Weights of a small audio captioner.
Model: 10.1M parameters, log mel input, encoder arch resmlp, encoder norm layernorm, encoder activation silu, encoder num experts 32, encoder patch size [16, 4], encoder width 128, decoder width 256, decoder layers 6, decoder norm rmsnorm, decoder activation gelu.
Rows from block 5 of the audio encoder of a small audio captioner, named by matrix and row number. Rows with one number within an expert belong to one neuron, the router's apart. Each number is 500 + 40 x the weight over its row's rms, rounded and kept within 0 to 999. All counts start at 0. Numbers have three digits each.
Before each expert's rows are labels from the 100 clips, of 14976, where the router gives the expert most weight on average: "top examples" is what is common among them. Only what is clearly more common there than usual is listed. The data: synthesized solo parts of chorales (CocoChorales).
# router: router (encoder.blocks.5.mlp.router.weight, 32x128, trained with AdamW), inputs 64-127
# up: expert up (encoder.blocks.5.mlp.up, 32x64x128), inputs 64-127
# down: expert down (encoder.blocks.5.mlp.down, 32x128x64, transposed), outputs 64-127

# expert 1
top examples: note C4
router.1:440564491430495464426424455577505504540518430559548503541549465472529425548536496568496505602494568550515493460492538513492513545517469465462502526471483457517558501497478479477541449443466560
up.0:470547564530473520456522498526493456448471484482475459497476450473502519531460488414530497433579551519457518518593517496435484535498565560513496494535526513506493601513504549466496495558503541
down.0:591506543499539495505490566553364493515529466519513547528467530577518464499508451434534496531550463482531427441543503481504484543449467508516485509501468487521497497535559478503495483470476525
up.1:477536481571478504542462510480492423464537510587594532496505533525493510510577489520519494496467460538512523480460511433541528504469457507521471521577490497501468551514501512445490495502495423
down.1:549462521502461448484567467524482439478537503450514512464466475459489527414539520578522514429526487524532517434549430453439523522455466474464513423501451465458487498443433412544494555480560511
up.2:516487483412502457466483564518480468481452507459520543501519438458489521523547552468494485430508483514504444512516571502431443546447477506540534547431593487518581555481416520492498438490469590
down.2:434453529502506509487578489525484511531559474473452455532487413429529449526497430436550540579516524478492519522503448468491597502493569515519452424529427519551510472590528525474498541505547461
up.3:486553485482495460532406554569530543531476444470491409466518529537486507497521561485448485556470462496453432485557447531536546456499437529537506591458478501491497486483461574500485515479488448
down.3:557494593485638490494529468472571555541539484428527540382506450475497459486506474457455455492496556535594544539505563498471462559536549554515555517489519512484458478514444459538513487529550492
up.4:566495497513520452517511520476553453500521490468498483537522497436447515579510488490531514479433418460564571467450550486511560487577460534514542460509528507450522483512387497436499452492464597
down.4:507469583494491429471467472597485571551486523535502434482427461540519515506499420548485505520558535537505500536487488444500516543460522516503525462425483498516538552552544518521520446507564493
up.5:515446529524519487469487547427560521541470477483576440460493583501487500551499530513542464439453477522476540407453494459479464518528511491482490513535511569530459476533517479480522520487538498
down.5:539529541479493486517514539426468488507450526487454522482501510479439527474536518466473469473485475503452539521521495477584448496570443461474534535521553465449423584498497548433458477536574470
up.6:551566514478542469565516522504457511398502498466524508468558468468521501457455469500539558573576489519496517531499450515510530529513519459424514437544487475523409552506458518516485511463560467
down.6:496487500538461575495487464458476493583520503559459500569480545519523484495509495501508503506479508492477481411473470456545479453487497468454507456409503563518467451424512551529537510435553503
up.7:522488479526444516495543535476571460492440607545515467488470525494548485490562540526518511451497485526431474511433458495516558466450552507521499480537479516592554489476527521441450481540620513
down.7:490466579481562481499503505486479513548492485486435541537588477427559489497495568627458505437542505507492537543588517472468455527522466522569430486565480441531409535454479450453474481577480496
up.8:450459503502531493481477482466491486515432441524510512483583492494509455531483462539473508507603534512533462531500464547448484469393443443469506569419529441511512561465478437508569536483483521
down.8:455482492536499497481405506534470492482568442527525494481587499544480547491562538497516505489480474504414491430493499528512519553556481466473493494522465575590509440498495464561509492549492590
up.9:510465458462518546526520490527524420473532492533499581412474506466545456503520491430520484491500455547489501588567529511522522555458525552523538544556457495567501533548464478499478486539515548
down.9:487483458517551450547528519433512523549521449452545518526491512458521497516475536492464534550557556452512543480492484501509488514470465602438440520430499502524513452518541583547514439495486478
up.10:507476507453486478500487445474504457357525457423475480524441488470550442481472502554470524526534521512467437553516498613528521530467572526426505517536383478454489507505469476474536470439525487
down.10:404533472464536512495444506523467495483601433521491488516507485454461569539530448512441506517547441535558489472545514463548492458502408502445528477479609505502517418495503518439520507493448478
up.11:504544469506498521568451528559538515475520592462500513534548554497392492488458535484483507595510510476511496461515485455466534469503507544521527467523487510497465448436520426493419538545541454
down.11:585508551514490517521635471439511487485522542521502467552533541462471482396490446507550518541523488440567532513498493500508416558556511523488508483422507487469494521502539490537497495477504432
up.12:467447504484502531486406552433469535509486544423504553560520499476499491478506466575473497503482501564510547425452471460505452524518542512494581487458479535477535466438506562548496517424558495
down.12:531577504526460474495534475481497509532493472451497527599599560500494475410493482533505511466471461470481496584460518488502562483506491465501514523492492468534452455550518473446466574450599471
up.13:522483493488465556509518582358490540528533499569521469490454517533497464450432392470522488500484528458529542565489496464538506486492586500532525483517477525468500496578471465499474427538507435
down.13:536488411539438535598541561465443477542459582528490499462525458491508528488519480481525478453495503518528490509456449572496532482518445510553461449450493548444510496505442496495523468470502476
up.14:563527469499502519483467546544554506506497512422483525492524527536516614487529471552479509464523483573471544436449503509471528455565496574411542511483506551539492488543509524475510477436529493
down.14:527555499466424536522504452469529472524449489517487489474581495504522473502459500563569525457472478492435483502536513513497464553565419497420507542536428439546441606548494496449456519448587483
up.15:551527495541504539487571497418488414469526561513497454523486545485500547495592502477517497463510504521525572455484536559461539487501515504458443459478430583521488476480500505528442503524506481
down.15:514563574456488470575528499471518493582451498495439510494513505531561550490536468477498471547549484455483540424496471491504444521526511436515544393497433508548483459539566562465469528437557543
up.16:497443455517492484531544439445573498485475599451557466570508498463522548522512519539474520530489519546487517541478424511465542481427522475549510485457449529488408462473476473540519468490488457
down.16:532491492531479538474549422513520539464485492557579482415486539473510455554494480469503508505514531465493513462481512494531549482443451468412478498538524546516464436559529548430485515539522502
up.17:465475478487499493588415547539552549472492562521500487540445472525448495472576555444459545494466523521515459476431544487502490500508479500496473508490517511436563472450517524463533405425536487
down.17:485538549519565577483572489466500484446550574471478563487494486503430558434470471483509443493595485612561485520517440501435547471512538557504446540487487499496440515532455454490473470474481465
up.18:493503492509513495430398559495481462462471497467425465519569480489494432474427522568483550601462449411511572496559558518487546536472517516459472531494497478415457522462533488532485563482512488
down.18:533470472545499547460516510466520550510501388543559520518577555526530496504533507505514460460553512439518507474488383450460467510550520499438520502534579558463534413462526535528533528524489518
up.19:562500397459440496402460499435481463501535475464523580522524464485574451460506545461519491474571492546536459506508469493521593538489543503438460573538464486520474543487469493565508532481523460
down.19:490544470445549512480543465453419446436507445533559536506448519500571449589540496554428524488465488574445495448534483476457489571495498497482472477550507484553541450557558463487522453518541519
up.20:463485492562482461521478485504487433505492483516511459440510498497560493500566527510500487548545454543444518544464601465450461494421494523486512490521423516519475491472544514624548500509508538
down.20:481512529459589539503468503503452497490487449480543519454497584509500524560442482474451451516441491459468572468480542538478463534469559567462509503467486490518455498417438452440554526499484541
up.21:538505484492582429422548485550530458440507527469552557569519493481424566499467531445476502556469531474461512472567550521484502488578428498474577447519515540488538527510508506471492506479523518
down.21:474503513565413502499458569452575532578497512492517414515464513524545473494448492615519540526485474550479485530490492460613507456516424453510487509472445426463457481530566495447500522528498441
up.22:519486492470482505547540488511539510466504535548496525484466470496516577511530499556533461557513508398390510466469563510483504445527529506545525446510492515517502464543445506553453493541527467
down.22:540516471463553506540556483438432503521609517524460543437482520491436563525485556573546518516482552552545482443445496557453556523488491432531472475495449517473522520471481479443558513495491489

# expert 30
top examples: note G5; note G4; violin
router.30:518511506574513464505534488507575508519454481470539484474540473520436440502566476514527530552501475483453528403438537509472523461554513474504556491477490500501516449503489514402491402541456510
up.0:418574486527511570517426486543485499486550461453543497483543504495562536512451575486448508498483417530601511536523453471497537525432497479526519474537481469473523507444545547502564502473547491
down.0:491487508466482510454500522477434463531462511545478487503446544565554530509469482571526535442513479513556462526465518518479489489462540486486508532532548500484472503525474561519596516464514455
up.1:559541535545500425439485496501538498413507527587515430554515443559432535433494517548499540554501502466559545474439552504477503482499555462487546525487440533496549451524538547557565449505431464
down.1:531493514472433533458524549529545502548481574467477512439498479473423561553461518511476495552461456544527480535515522548483461529496493495469411523569529512523443491529489547448498516482512503
up.2:481514516515519468523530475596491522483558515475516536475548482466534559535528501531488503431473543507472482470526476501494535505498541496464538591443534534423485476516429498498529538436557523
down.2:496530461498576501515482534485464496475446405503503546456509438503467480441513529416492487527523534463507510501445535475502536494524538552546536505597475522531473494499507540475472496466516524
up.3:474448545530479552476614552471573516566583519524512453536486559483497487493489511551532488485494538543478510452441516465516524547431538501481491498466443441543413485521459483450486473486502510
down.3:474426465455469484526487515487461514465488493525452498418504494462518451534519462519418519579498489460514491461475531528531485479509489524408520483447468473454604482528449530532506508492529484
up.4:504519464568539572440537464515537496551470588570513549513501441481498443518523487497480487559503515466500454483474549514524510543596486425521493561451543519480543532515570550534583527483388495
down.4:525509577530450493548505474487537513599523484468496421453506483464511479490498504515463441443581479520440466522542476478471417533458516554443465468488470530477516412465531541446525525513509495
up.5:466467535484491443526491494485520586515458424455426572538560521550551491492453466523522563603502483552479469446516498531547488430523474481559459564538513516505541475530465522511497426486539553
down.5:496486487496487495504498552528516460500457577560494517492484482550522504498477522477542396501478455558435514552560472535514472535480523524533507543466481445487507496381472521536459529495470457
up.6:486531442414534493458522436512512517498449405529564441508488447539491414517517419501503540540541495466485469433496469487506480519494415500469486467524564545517537413538546466485575492510430459
down.6:561580535577510469531506532507511531520466487497460510475583551508507465507429547526526551550514486480406489515522496477486418509547505481484471481511539537512453487466453515531519522477535459
up.7:519506442472480475497511452500497508538528463551499547522475494491518505436482584498558526568493540602525543442564514505565549525488373535541484466549499435513561466503509514506467458524537465
down.7:483500538559506584487505516485488495459487492460549477514459502558488518469466479430502452560531437484549517569484471483487498497502487539474457525448537487552463459532509543586526530441458388
up.8:553511505497464552565447533460525449447499536532517475450508458526531505549564450499493468502400503463527471536470524543502462468507564436441511522503472476428434528476415541444515453560506499
down.8:486509477459445558499480430543505512482509483462457461563529491487513524486568532529456525402495495521497513450487472467540553505474547466574492451504526635513503480529488443450483469524481591
up.9:559531477587389446503455542466516524538534403515562522531566523516530523464509457476526549552450433512568493559496484574572459579489533486456489527541549475506557499543538516447520497487491524
down.9:578522535435550540447488440514501451522531560488436484558500544506562468460487533536462477522492478477518493520516447565582463507503546478516514463479498567430490485441431560515554522505441521
up.10:502527447488429531513527543454536555512489459455543404534525542500482545509476430520498509457477473551455491524564508515516514553448381528468442490558499515516551523578515461497539578502505478
down.10:557475464461518503499525540532493492472553543524471616531566464472555524515528515485525545508532496513571448533479496549553511453462495450518520519393521506466558620453434461552512428485533533
up.11:578484421538515441510557549515469472414466517487436466409427523548505520525515565535511481455516522502471485479463482436531475506478496555465511454550527489503452497453483472444537483489456487
down.11:485509530497479490562511528506481525494437509477491548441475451538475515484465487521541491497459584475423556532436500536501512453507479523534518472535433583514479472494515526563475524486597501
up.12:459499438576513525486525487583475537500560511508518528533476477537427447529513494476551473418572469473488497440496484519588564547529443479496505500478506474434469544471573530525512499461447412
down.12:531551560532531461542467429551525490492540452514545470425525430493573438473509462517469536496478539525427469471529472513434436514571575518519512451509478576512512445474549540519494480514514518
up.13:519532436478524535550465509589502496521483448592552512487475469546549495547471525476430510503523540530562531480519454441414594497445487460508534497471522543493520483458502544510545497471482496
down.13:517522494480534455537526493529465510485549485421529468529524510528478474503539555511495528547479523469430469586526521477543501467570530504525514522466516413492548502488470467597564502510545521
up.14:491503475486465459463478517431470471470532521504595520502469553488501513440444498481537508489505521482457527500451568472452464416452510547531440509548506502499594528443482518549536552492526510
down.14:470440455452462513468501525501505480501473451514487423481531525503517533532548400521471485505545525607559459497539531538527525504427448455506473509555405428449529521523483494471540523514531538
up.15:554511470519533553501484504545524555566544397419531537452537461501524438489552424504509573496552492438540496410502436533586509483476482442490438612441540467557501493477547486533522499488464550
down.15:501564563481539501472499470464546473565563514547542509498469606497407462489541506513494459471501486464451487472546509452441431485536610481525431511465482502479503477475500511526480509466443505
up.16:475527504511482501473467513398549536502493450490479455551474488561536514513509405466515510501423478570492525435529515476559494528453477485504506552571507504518524505490536532509526508519414575
down.16:496552509582520609491499529605449453494458527509598536433514504527483543552563555478510501493484448504505505473558529498543464455465508562534450524468431498511438482473474508477474521452538461
up.17:548554472496485487506517436468405452559497467516581569527506425574544533528482489469462507534467485445508468460518526566529468506581543447483519504439470504511454512426552478498530504462528475
down.17:558521572477459452484458475541479447452532497501465472518461517463475502405554520522464508526488550538563458470485489430533502530518458555477494496539491528515494408552575554521464494501500450
up.18:546492530456558478544581539418488481501479501506527450504505489513509548404460477530508477480477472510470453539540510441446543488491557538537510543494555452473452542483431484449509544493535506
down.18:462554441439530453502492468511513481484429471556531458482554532469458552516533532562518540531449559487541511540559464520576539485485470486526481466478441427452505481524467473559426486494514523
up.19:532456549500553460502538500452528526540494469510567561485464458520525509455567453525464523489529579533502410553550523555382500543424447456565518476497551518591570554465473500510492457461500479
down.19:490575456497549530492476573522561444564524481512484564486536509487527472466453591450514520457515447504519522473529499504520533442491499500538419508473486419500484506445520461541491549459470491
up.20:482512518467522480519494513493557500499451463436522450457488493494520580383500468455527501575507485547551408497565512437419586545472483495514476530505448527520539524490508452499554539487508599
down.20:582483450554483463448504554474515416482570518497462484476514532466489469499465533443526473521482510516546438482527523474512444551445447491556495508498605492474512515509506490574504505526469499
up.21:455511457503452478545511467492517453515545546456508494538491509458499408468448448476531462490505532559466479413456506528443512495524474516540498518494513546489529489524582431519513489453479484
down.21:552488474539447500519469510458498503535516418595477497452507546502461538501504416500477496546493534533440526583574518484520530539513454535478524544535448465540464510477457505496517480464531488
up.22:481456504490434489466401485528504483533510508468531474491513469505498528460458543518505495518504467556547537488551515515526503513451469458556457449481559461540577481470563575565556403508469533
down.22:456477431503560504434513486473512491490554494453522411545523513537503553476524522512429528531556520423483516528518474486557611468495541490551498510452582447476531483445440486512528437537451537

# expert 21
top examples: note G3; bassoon; cello; note A3
router.21:423493541500477528548487558529414449465499476505525505508439527517459545489462485514505483516552516562490574473470526494476490555436597516524509444500408468527526466520493519468514480451580447
up.0:484481502481502464527491517530500486512596451461502428484496556517524495488487532503450463485438491521511536441513516516539449515518514489461546479433471450505434480451492433461480481637530616
down.0:463570460421433499530536504535540463543493619518538464563528536494491490454514487563524533421523511494511537533442474524478486495463595452572515471498475555526533438526496545505512476519535502
up.1:560527478548509469503542503511546494468492539565478506536547530478454582517519511432482497488498485513515565483563470436529523543512479548569504497498521513529497559547423481521503501492517490
down.1:571516560532511481475412519433575488468508512512471447520497451505451547477499521514521577449483449540464532548538484509533556499465490497479484521444492441486501510475459485555520491556447495
up.2:562509524560547531505565478430542478496500479470436485523485524534444438423478525532589525502522520568439501462423476522509490446558546457515543540486419543511518482542495446539439489479483496
down.2:450510582410527458561516513467549483472527483569520500511511480477507543518498542541489592460444476524542549552471458518464504521453508524514477523498484440486535502490458493421569458554485503
up.3:464507468519493525532428527447444481486516518541605468572478470507436543408505503425476483480506487540515541500534477513511545452513556543467501583555515443485483512461480477492514466487533534
down.3:538533579497520515485458520512429506541437535448627482524490458491453522398491544508512473442541479556523490539527499531529531540484552420523528584468406501523481544450510539541408579472537510
up.4:449401545467519556458458560493467540527551525481509576545552503493524554448497535520488479585553471481541497463582489538507484497492472511499467524566424510511487535470488529489503497548503437
down.4:469492435530520508533502528487479426520513524477482498492461518476473460529478503478475494527507527528477481502418444525546501441442539473531543372572444502481479423440501446428468499536548535
up.5:571450491573474530516509550485527573520509507511563550542531489552554450574512549522475520502506486520458488497507555474530527453497407521506517537469441482459425412566423574473444506536481531
down.5:475583494499507493523578463474454491497456539536389539597444484478509486494555498474550451540547519432496520510547525535495495488494474482543521492429502473479443537534498498517442512458505423
up.6:501500545393545533495526494475463512524496512576523512554494510484473516488576511468491430550482483503538521512507545467524504519478521492501457451462470522490510489424482553421522551480550438
down.6:491436490501498570497495488419541485505459469459581470481486541481463520554469542545474492468485491513504525492514471534538532467482503575519456446452430592563525479479544506463467402485560482
up.7:494508495513461526448460519505489508550492570487516499523428466507490536519499546510504511528480570533442490476471537487481445524482455446520466534479498439491508475512496521445470546525537436
down.7:489416521448513577472500470504551482502487473540511518518511479434496482494521576527496470567513470460545528540415459537482560503547499492426499516530477442450469404504538507464509517495584542
up.8:534577594565459502483471491525489514513458467615507538549520491514516532512536591549521508524465561467493508591482504450517503425404452530471506564565470550469480512500466514526449438499428478
down.8:440368483528526506418509534516512546464525467460520522431483523512492498525513500529506459459511498475460409502481511519486523498501451503479560534515528470492480567506509489527549522596586451
up.9:499420454514541450536510448484526488525511517498523504551465523521489549457527536470471512459518444552494566529490581554458550437426453544469527491504568526482535451479509497513497494510507504
down.9:585497576520494514541514514440577532578501587521450494529520493485440527413483520539509520526517526441515523458506407516499466582426500524510470476447443540468545602450546511510453488492450480
up.10:583480503504437519440464471474493459495457550567553503556557517544438507470556543485543559489510581522484487514579499447499589531525487507514552537486525479475505554484467532489526436523467483
down.10:506427550537502556537429442535524476444453531461549514421476500459500486451519519441563481471565551482476486495528462522565512447522506511495597510447504479469445565448476545502521543481555447
up.11:558510520470516494473489472609481470479551471410427534511582507510511458490484504499492513488454484468573415518556488560553526496551401526453463479479553493508500534507488507472472498581481484
down.11:486509501501550533550586542489505446473470518502525454459539559547529572466577531463411527491494551529474587426470511472610456549523482485544493480475534496493570543508486525529582540530452501
up.12:566518515482557543499545479462486422496476490509478463493509415471510451536591490505471440506493494513387494433462532483539509520544467470515552506441518520501476524459481504503565501456506439
down.12:499457511590504471503545477526517565525590500491465474549500471559519497558467502516484485511530415525416507489541495526430479485474498467463500488464440491542487469492463556492499513542456450
up.13:592537545513440452549493538502547533500519532500509459492494530491430515463521504532488471436530493573474530481534442467458465475466515479508529480513566575558417457520509599518432428465496526
down.13:444522542537475500485385547450543502530524569457456473465557483479517461495458489430485488437476436492552575562548515510541555517527542551521475621450469490441490446489461495476504503479453444
up.14:583414446489539462460526504519495455509571447486414483516510561514508408514448493476487465531452504513447437502472488546484563442500506499530497454458531503450540530499546430503467485512515491
down.14:526511507467471439429560447514543528434544482492501479550529585517519486516518491492496521513501505524480508424464538525491430485445538516533480412493502542514540524464488508522500500507483527
up.15:486493487488468498532544461480484471572490457460454519490506513528406461559539469474565441474486507530483555516567485485513481454438552478531521481500559493494382535553510507529443467461505481
down.15:548508515565494419523511523569538469478543502518496483473472516489405462518528515519463444523477484437502493603542480495539520507574452540516494543504532509455514537441509458505556528480513418
up.16:513512418459548537511446518453543494553490495481416527474463488497526524553487507462486467493542518484500426523510493542475527466446580525439502431478514459530530494616472423519528548491518529
down.16:436515495536483513517577491567512551546515562563489464485485429451462498470527518425477522600466495473507494519453508462528458487507548453516513500524564484507541498491540476527576537555512553
up.17:502514472494494477493521455466562494487512512483515520423544489534475457510442495407457518488568486515491497483549539601476555497516492569509522594527570579518485524571517462439592531543450487
down.17:589549457506463499525526519410482527458472500510483464513493511531539565531519514552545435491528545507542522546501531471577462546466528482556481455476559485479571504563432531494497416468471454
up.18:485508454468526463512504489485537486441512456515515533552487498503453487455531486515503530480500494527496492432586588477553508406544497504506512505571518506470493482510413536545490501454486457
down.18:505545461543482507456486481473418446579532500477524522521496456466433541546493486431508572461496427519508394495486585527472505503565481477447484522543515459524491523524467494522497556546453514
up.19:460540499552527481432478486547486520562545519477437533496497493474521496481524555516537463484475511465540445463533576595536564477538571504401535494504505501435488514488397479531503486477496498
down.19:424450423506475515443554510434530512474522564511446495538514512459516471603455458492468481502588478547447525530420486512506493474484468517462445461481528499527472519510512489493516548488536467
up.20:551555502465497561489472543487489479489444546471523459486491531536528549513550543528572483543561499437470477562498438535542405510477516544498445449465509530441511490502537500509534497479490453
down.20:483430448474437560521487513524430511526524473612519557533525504460502490460474537512523522523435610496505528535533537520494576477552466533509507453488560551527511452489532477473556450542550590
up.21:508506504490484455474475494473484537494461461511518465566507522441522404478445502476503472537538522528584531479488459454486615603483539496499497550510512476493509557506470516562518527540461422
down.21:523537530516570459526542498493565522500552411521556506450529448500473569511501515488461575529569482545466484468548444521463513428537467467513520563516528503539468433438455520514507545509584476
up.22:392456445456505532506489479457508534478493453487451541483511549496474402502484499497428501555530496526471493533593463505450429488579518465492534472520492432529509527488466431570426435445539513
down.22:486581520469390439498449501552470509492464487484565472516457501526472512492465489494502579506501530535523480471510499542474600468491561517480449486523492501476473501540555472487559535493463496

# expert 16
top examples: note F4; clarinet; note F#3
router.16:460481469546560538548445559476530466457529555516412498436488492427460459524447514560467506480508459478506452461508485493572541500539443494496532463539526553422478592503464427529466547460494538
up.0:482540438493458540424552529475413486458480428508551425473470529535504472526574494547507527386462553431484492465493456466540430445509471413479493451436521525481517516504478497455472488508478526
down.0:491504470512521510561506520544553512495528549503537549365535479572460480487504412465464539520446473449470525447413475482526523551535481523513485394498532439512510549444570553473512571412515524
up.1:492518506506487596427551446511513541469499491428452498479478476506445513461453459536595484534518508520509454535529458443506492501540447461467494465515491469457488518458412522522476463527479446
down.1:505458503412514524513511505539536551474449436516562479439452454530494436478526586492493524517506506487503525519409530480535486554508578572566527481538470542493570483526505529510485561500508558
up.2:529504462455474497456621457467479454509471556574533434538434490473540453503519513485493505508516569499521421524494459547485490534455487503426479485545531494483484512466513452556555520467434432
down.2:538456441456519502572475478460459510562468440440479530499465473474555507480513521497488511553445493488513520479515487517457507532521500531535513575487412563530520557494409488527523530497516452
up.3:489564538421495476558574549526517473470522487535466474457504508436463468503557553528481509495481532529495535438534562479487470482485534509488462427484523460534427427454446488485475461405544524
down.3:462433522532478521541427512442573523550501544502503456556470571429551503483503481481518523515582463474476489498492446471563473559562488584548420495534479521507540556490485532497512470550484492
up.4:533464469464486520453489457505513537529448515510505489513467551562537488512558481495506497518487483557486499508490511451513516491445508516513479519430539410504527477564422465559410537573492470
down.4:485497462514446566525573532493505536465558558438479562491478475487582475487484474462534445501465557409501549503428530531461457482546519470474501512562420543470519522476433559502511510540489492
up.5:497525511543472497498536518535461460439482523583531554461538533520404473557524561590491535500425501494515501498502529510546541441421509493505478446509523511472482511452444406579545449526497556
down.5:438438487510580455501463507526517495540486555500505500515515536500492497406500414511494504520490409500467463489511522463522481469537583486518512492458539479499583457580484482558522531504505464
up.6:474478487525476589384488496419545505519437495490475526503468445476484528417518499533475517477509484518567491485573483435479495485495533473476558551436508541484585465593531559458486528571453451
down.6:516531477546496465556502540525461491580490492451598484457493542470526553541519575449545484561483538538455497542481546498494502543545506462540523449501469474502449447515481565542535446547503476
up.7:536438511557480495480462542491474523581499415481526498515544494505542472530539537514530528513488460538473421527498467531427499475566499504475517550539446498522445419520537491434484504498471454
down.7:525471545492505448495558498549465526486513471533447480519486509532518460550539388497566515415496491518533484554479476428557504456477528469464519466543483543430500605480483547512506520528496570
up.8:608480506506509609461478541462444490506530506488493552482526488509524457553526498528510425487554435371522476532528546567484531448509445532478543484527529491434483473489438403528523514533450485
down.8:425496385461530463499549564557520467500555496538525486517524567509470439508552470564519552476458466480597497543429484466486440599489449548537555408503467507532485534502493506530502569463519498
up.9:466465503498519516466579521462506431500506479498464494505545509482508463492530479516477486515534441484525486479525557472500511527436587505558463459489477576446528504487542447553467433504497510
down.9:504524542482450535558461456565446545500488511498543495563610525464549459471520506421513549469478542465513510467498516513513530518500533502504516519484539579497534515533516438412509485537444499
up.10:519461568534446514453416509495456459501528441474594549475500491525530484501485584526469492465528413420549477462518511459490584485532399516387494550574482520546525514513452548546491471503546522
down.10:495434438501531519563524551543516480556535584544535517527502453554415515464480431521563460489450438542499414541498516492550495445433534444488507448534499464504476547554555569479467534509523486
up.11:492515426480563471525510519544434470480533398453516465420503466531546472506530457497490505503559431534603492500449465513453516616468433492452540496530523492542517588533496493522473497497481440
down.11:430432481462416515505492573493526496482507448552512538490522506472453468547488532500566492454495554528563466529477456490524503479501456459516409495561516644528560515505475452452512514462458503
up.12:406426481486462496514430437536551499553454522475510491552539526488519498537506516477509483513487484508536468516420416425508548489466465534497430510515555541524543462493512567466473577541412507
down.12:558572562546466542531457524532445478449505454483517512487508470531573455551427460511536444463547470507494524528526459471484460489503500463447494510491472449517563479475516541542446551521493471
up.13:425563474510531545527413517532556497502499461527484508521489502548449483439536509485515501547587491482448494441486560540532495469534488520564488528505438513418524521508553486540485466520565463
down.13:452573519444495465560551469537512491479505539441549484528501534450462552541551512491505483580491514448498524529480501458542478546449586541446513567483501504519441464464572482524470503496458544
up.14:531490503477494490518457601553495540444546554489521496465459487444427471512471531515498497495550520524499449538529577507593491405510516491478524496470434529465503487416489457560402527528532504
down.14:468456483522504550495573496434472574499484471470465433576450565500506554449474466538498468499567422474498426502514420441483515524418480530492493507529536449484483452476480512530508500486460400
up.15:436464517539440480456455531527514514565517535508466523567529518449536581444501415538547504504420464579527503497544527483535527462530447552493492497543502508500547491575489476526539505574450497
down.15:565453458463524540506364462578508485528485560431463420471459490545562450439518514526508477478500510461469479523511519517441521529492561490552530502571467443480449528531411521499492518500546532
up.16:578518535464494497483460506485516436482518499472491460542529503464483499495559447482494492515512524530559527487564516495480572491523564438572511543572523555434534546520481434551566497404447497
down.16:482483425433457517510522497492462471474532468507514521454485499519521447493453530421507494530441473532518521498515504488573472459447471468527546593489461494509455506492431431451448510503548503
up.17:473503464544449446463541564513587457577489597456474540552511532458442522501453497452512479438464480451537463481516517464521556444519517470494572517494578457535519509497468470533424499527598505
down.17:435564433511477482531503467561508464493478487448467446556499471475518534443508462474514526447538488512467450458506448497492489520489448396428472505525506490521464534517570554546528469438493417
up.18:528555554441424538582500525436600512525522475562525415454490491471529502558491498558540473521494454573501512512505481529540412519448519428526512460564583522460445494499535538490565460510507518
down.18:504449498464497482492503496451520496472476459429447505476535532473535444442463504476461512474582490469469563486422531464446516503530496535533523415504477478440484502485449518486431525430497586
up.19:442490551486537490455478453459460549497510498486572504479459508471412466514539533540503492474526519491554563503491503464465491528498512529537538540534446542480489545454553489532467520465488487
down.19:498541488452460522460498488535551525486561445530497521489493595526511479529504501479461488495529587508537513559522507454521571475462561447513479533600499511498430428468453477431488503421552546
up.20:507528398478496538461465536547479501422468509453486486545378457514538489447489494461503515476468476489491495537484477569480482477464489512496442498499489501535538458496561457465448443569532484
down.20:573496574518509422565439492490506536530500459535547473537534460520474491564523528506526460475596554472517536551497480503536462474458528529483538442526500497477432438481560560433499465481500570
up.21:581484409420495468515487475470486495439503551543489574495520440511563485461519464480530468459485571496506558515494468516463485524480531443527539404545499471520503461518502526504493502451558524
down.21:525501520588431535492493454472517522442514403504531412473530518550461439542516474463483519486460521500461518453526558573514506552580482507462493518454500540495516507481487494535489496627541364
up.22:532529507563484472456461498425537534534481487459470553496521471516487469521443477526526446453493464476499490528534551538506526477534546484480514573533587562563485511476515526526497562545498502
down.22:458543570554426456554518537601524500446425489561562473555503523512524493490496492472467517524491503483468529525502509490541484480531481502539571467496488473544420499450444433466495493415472524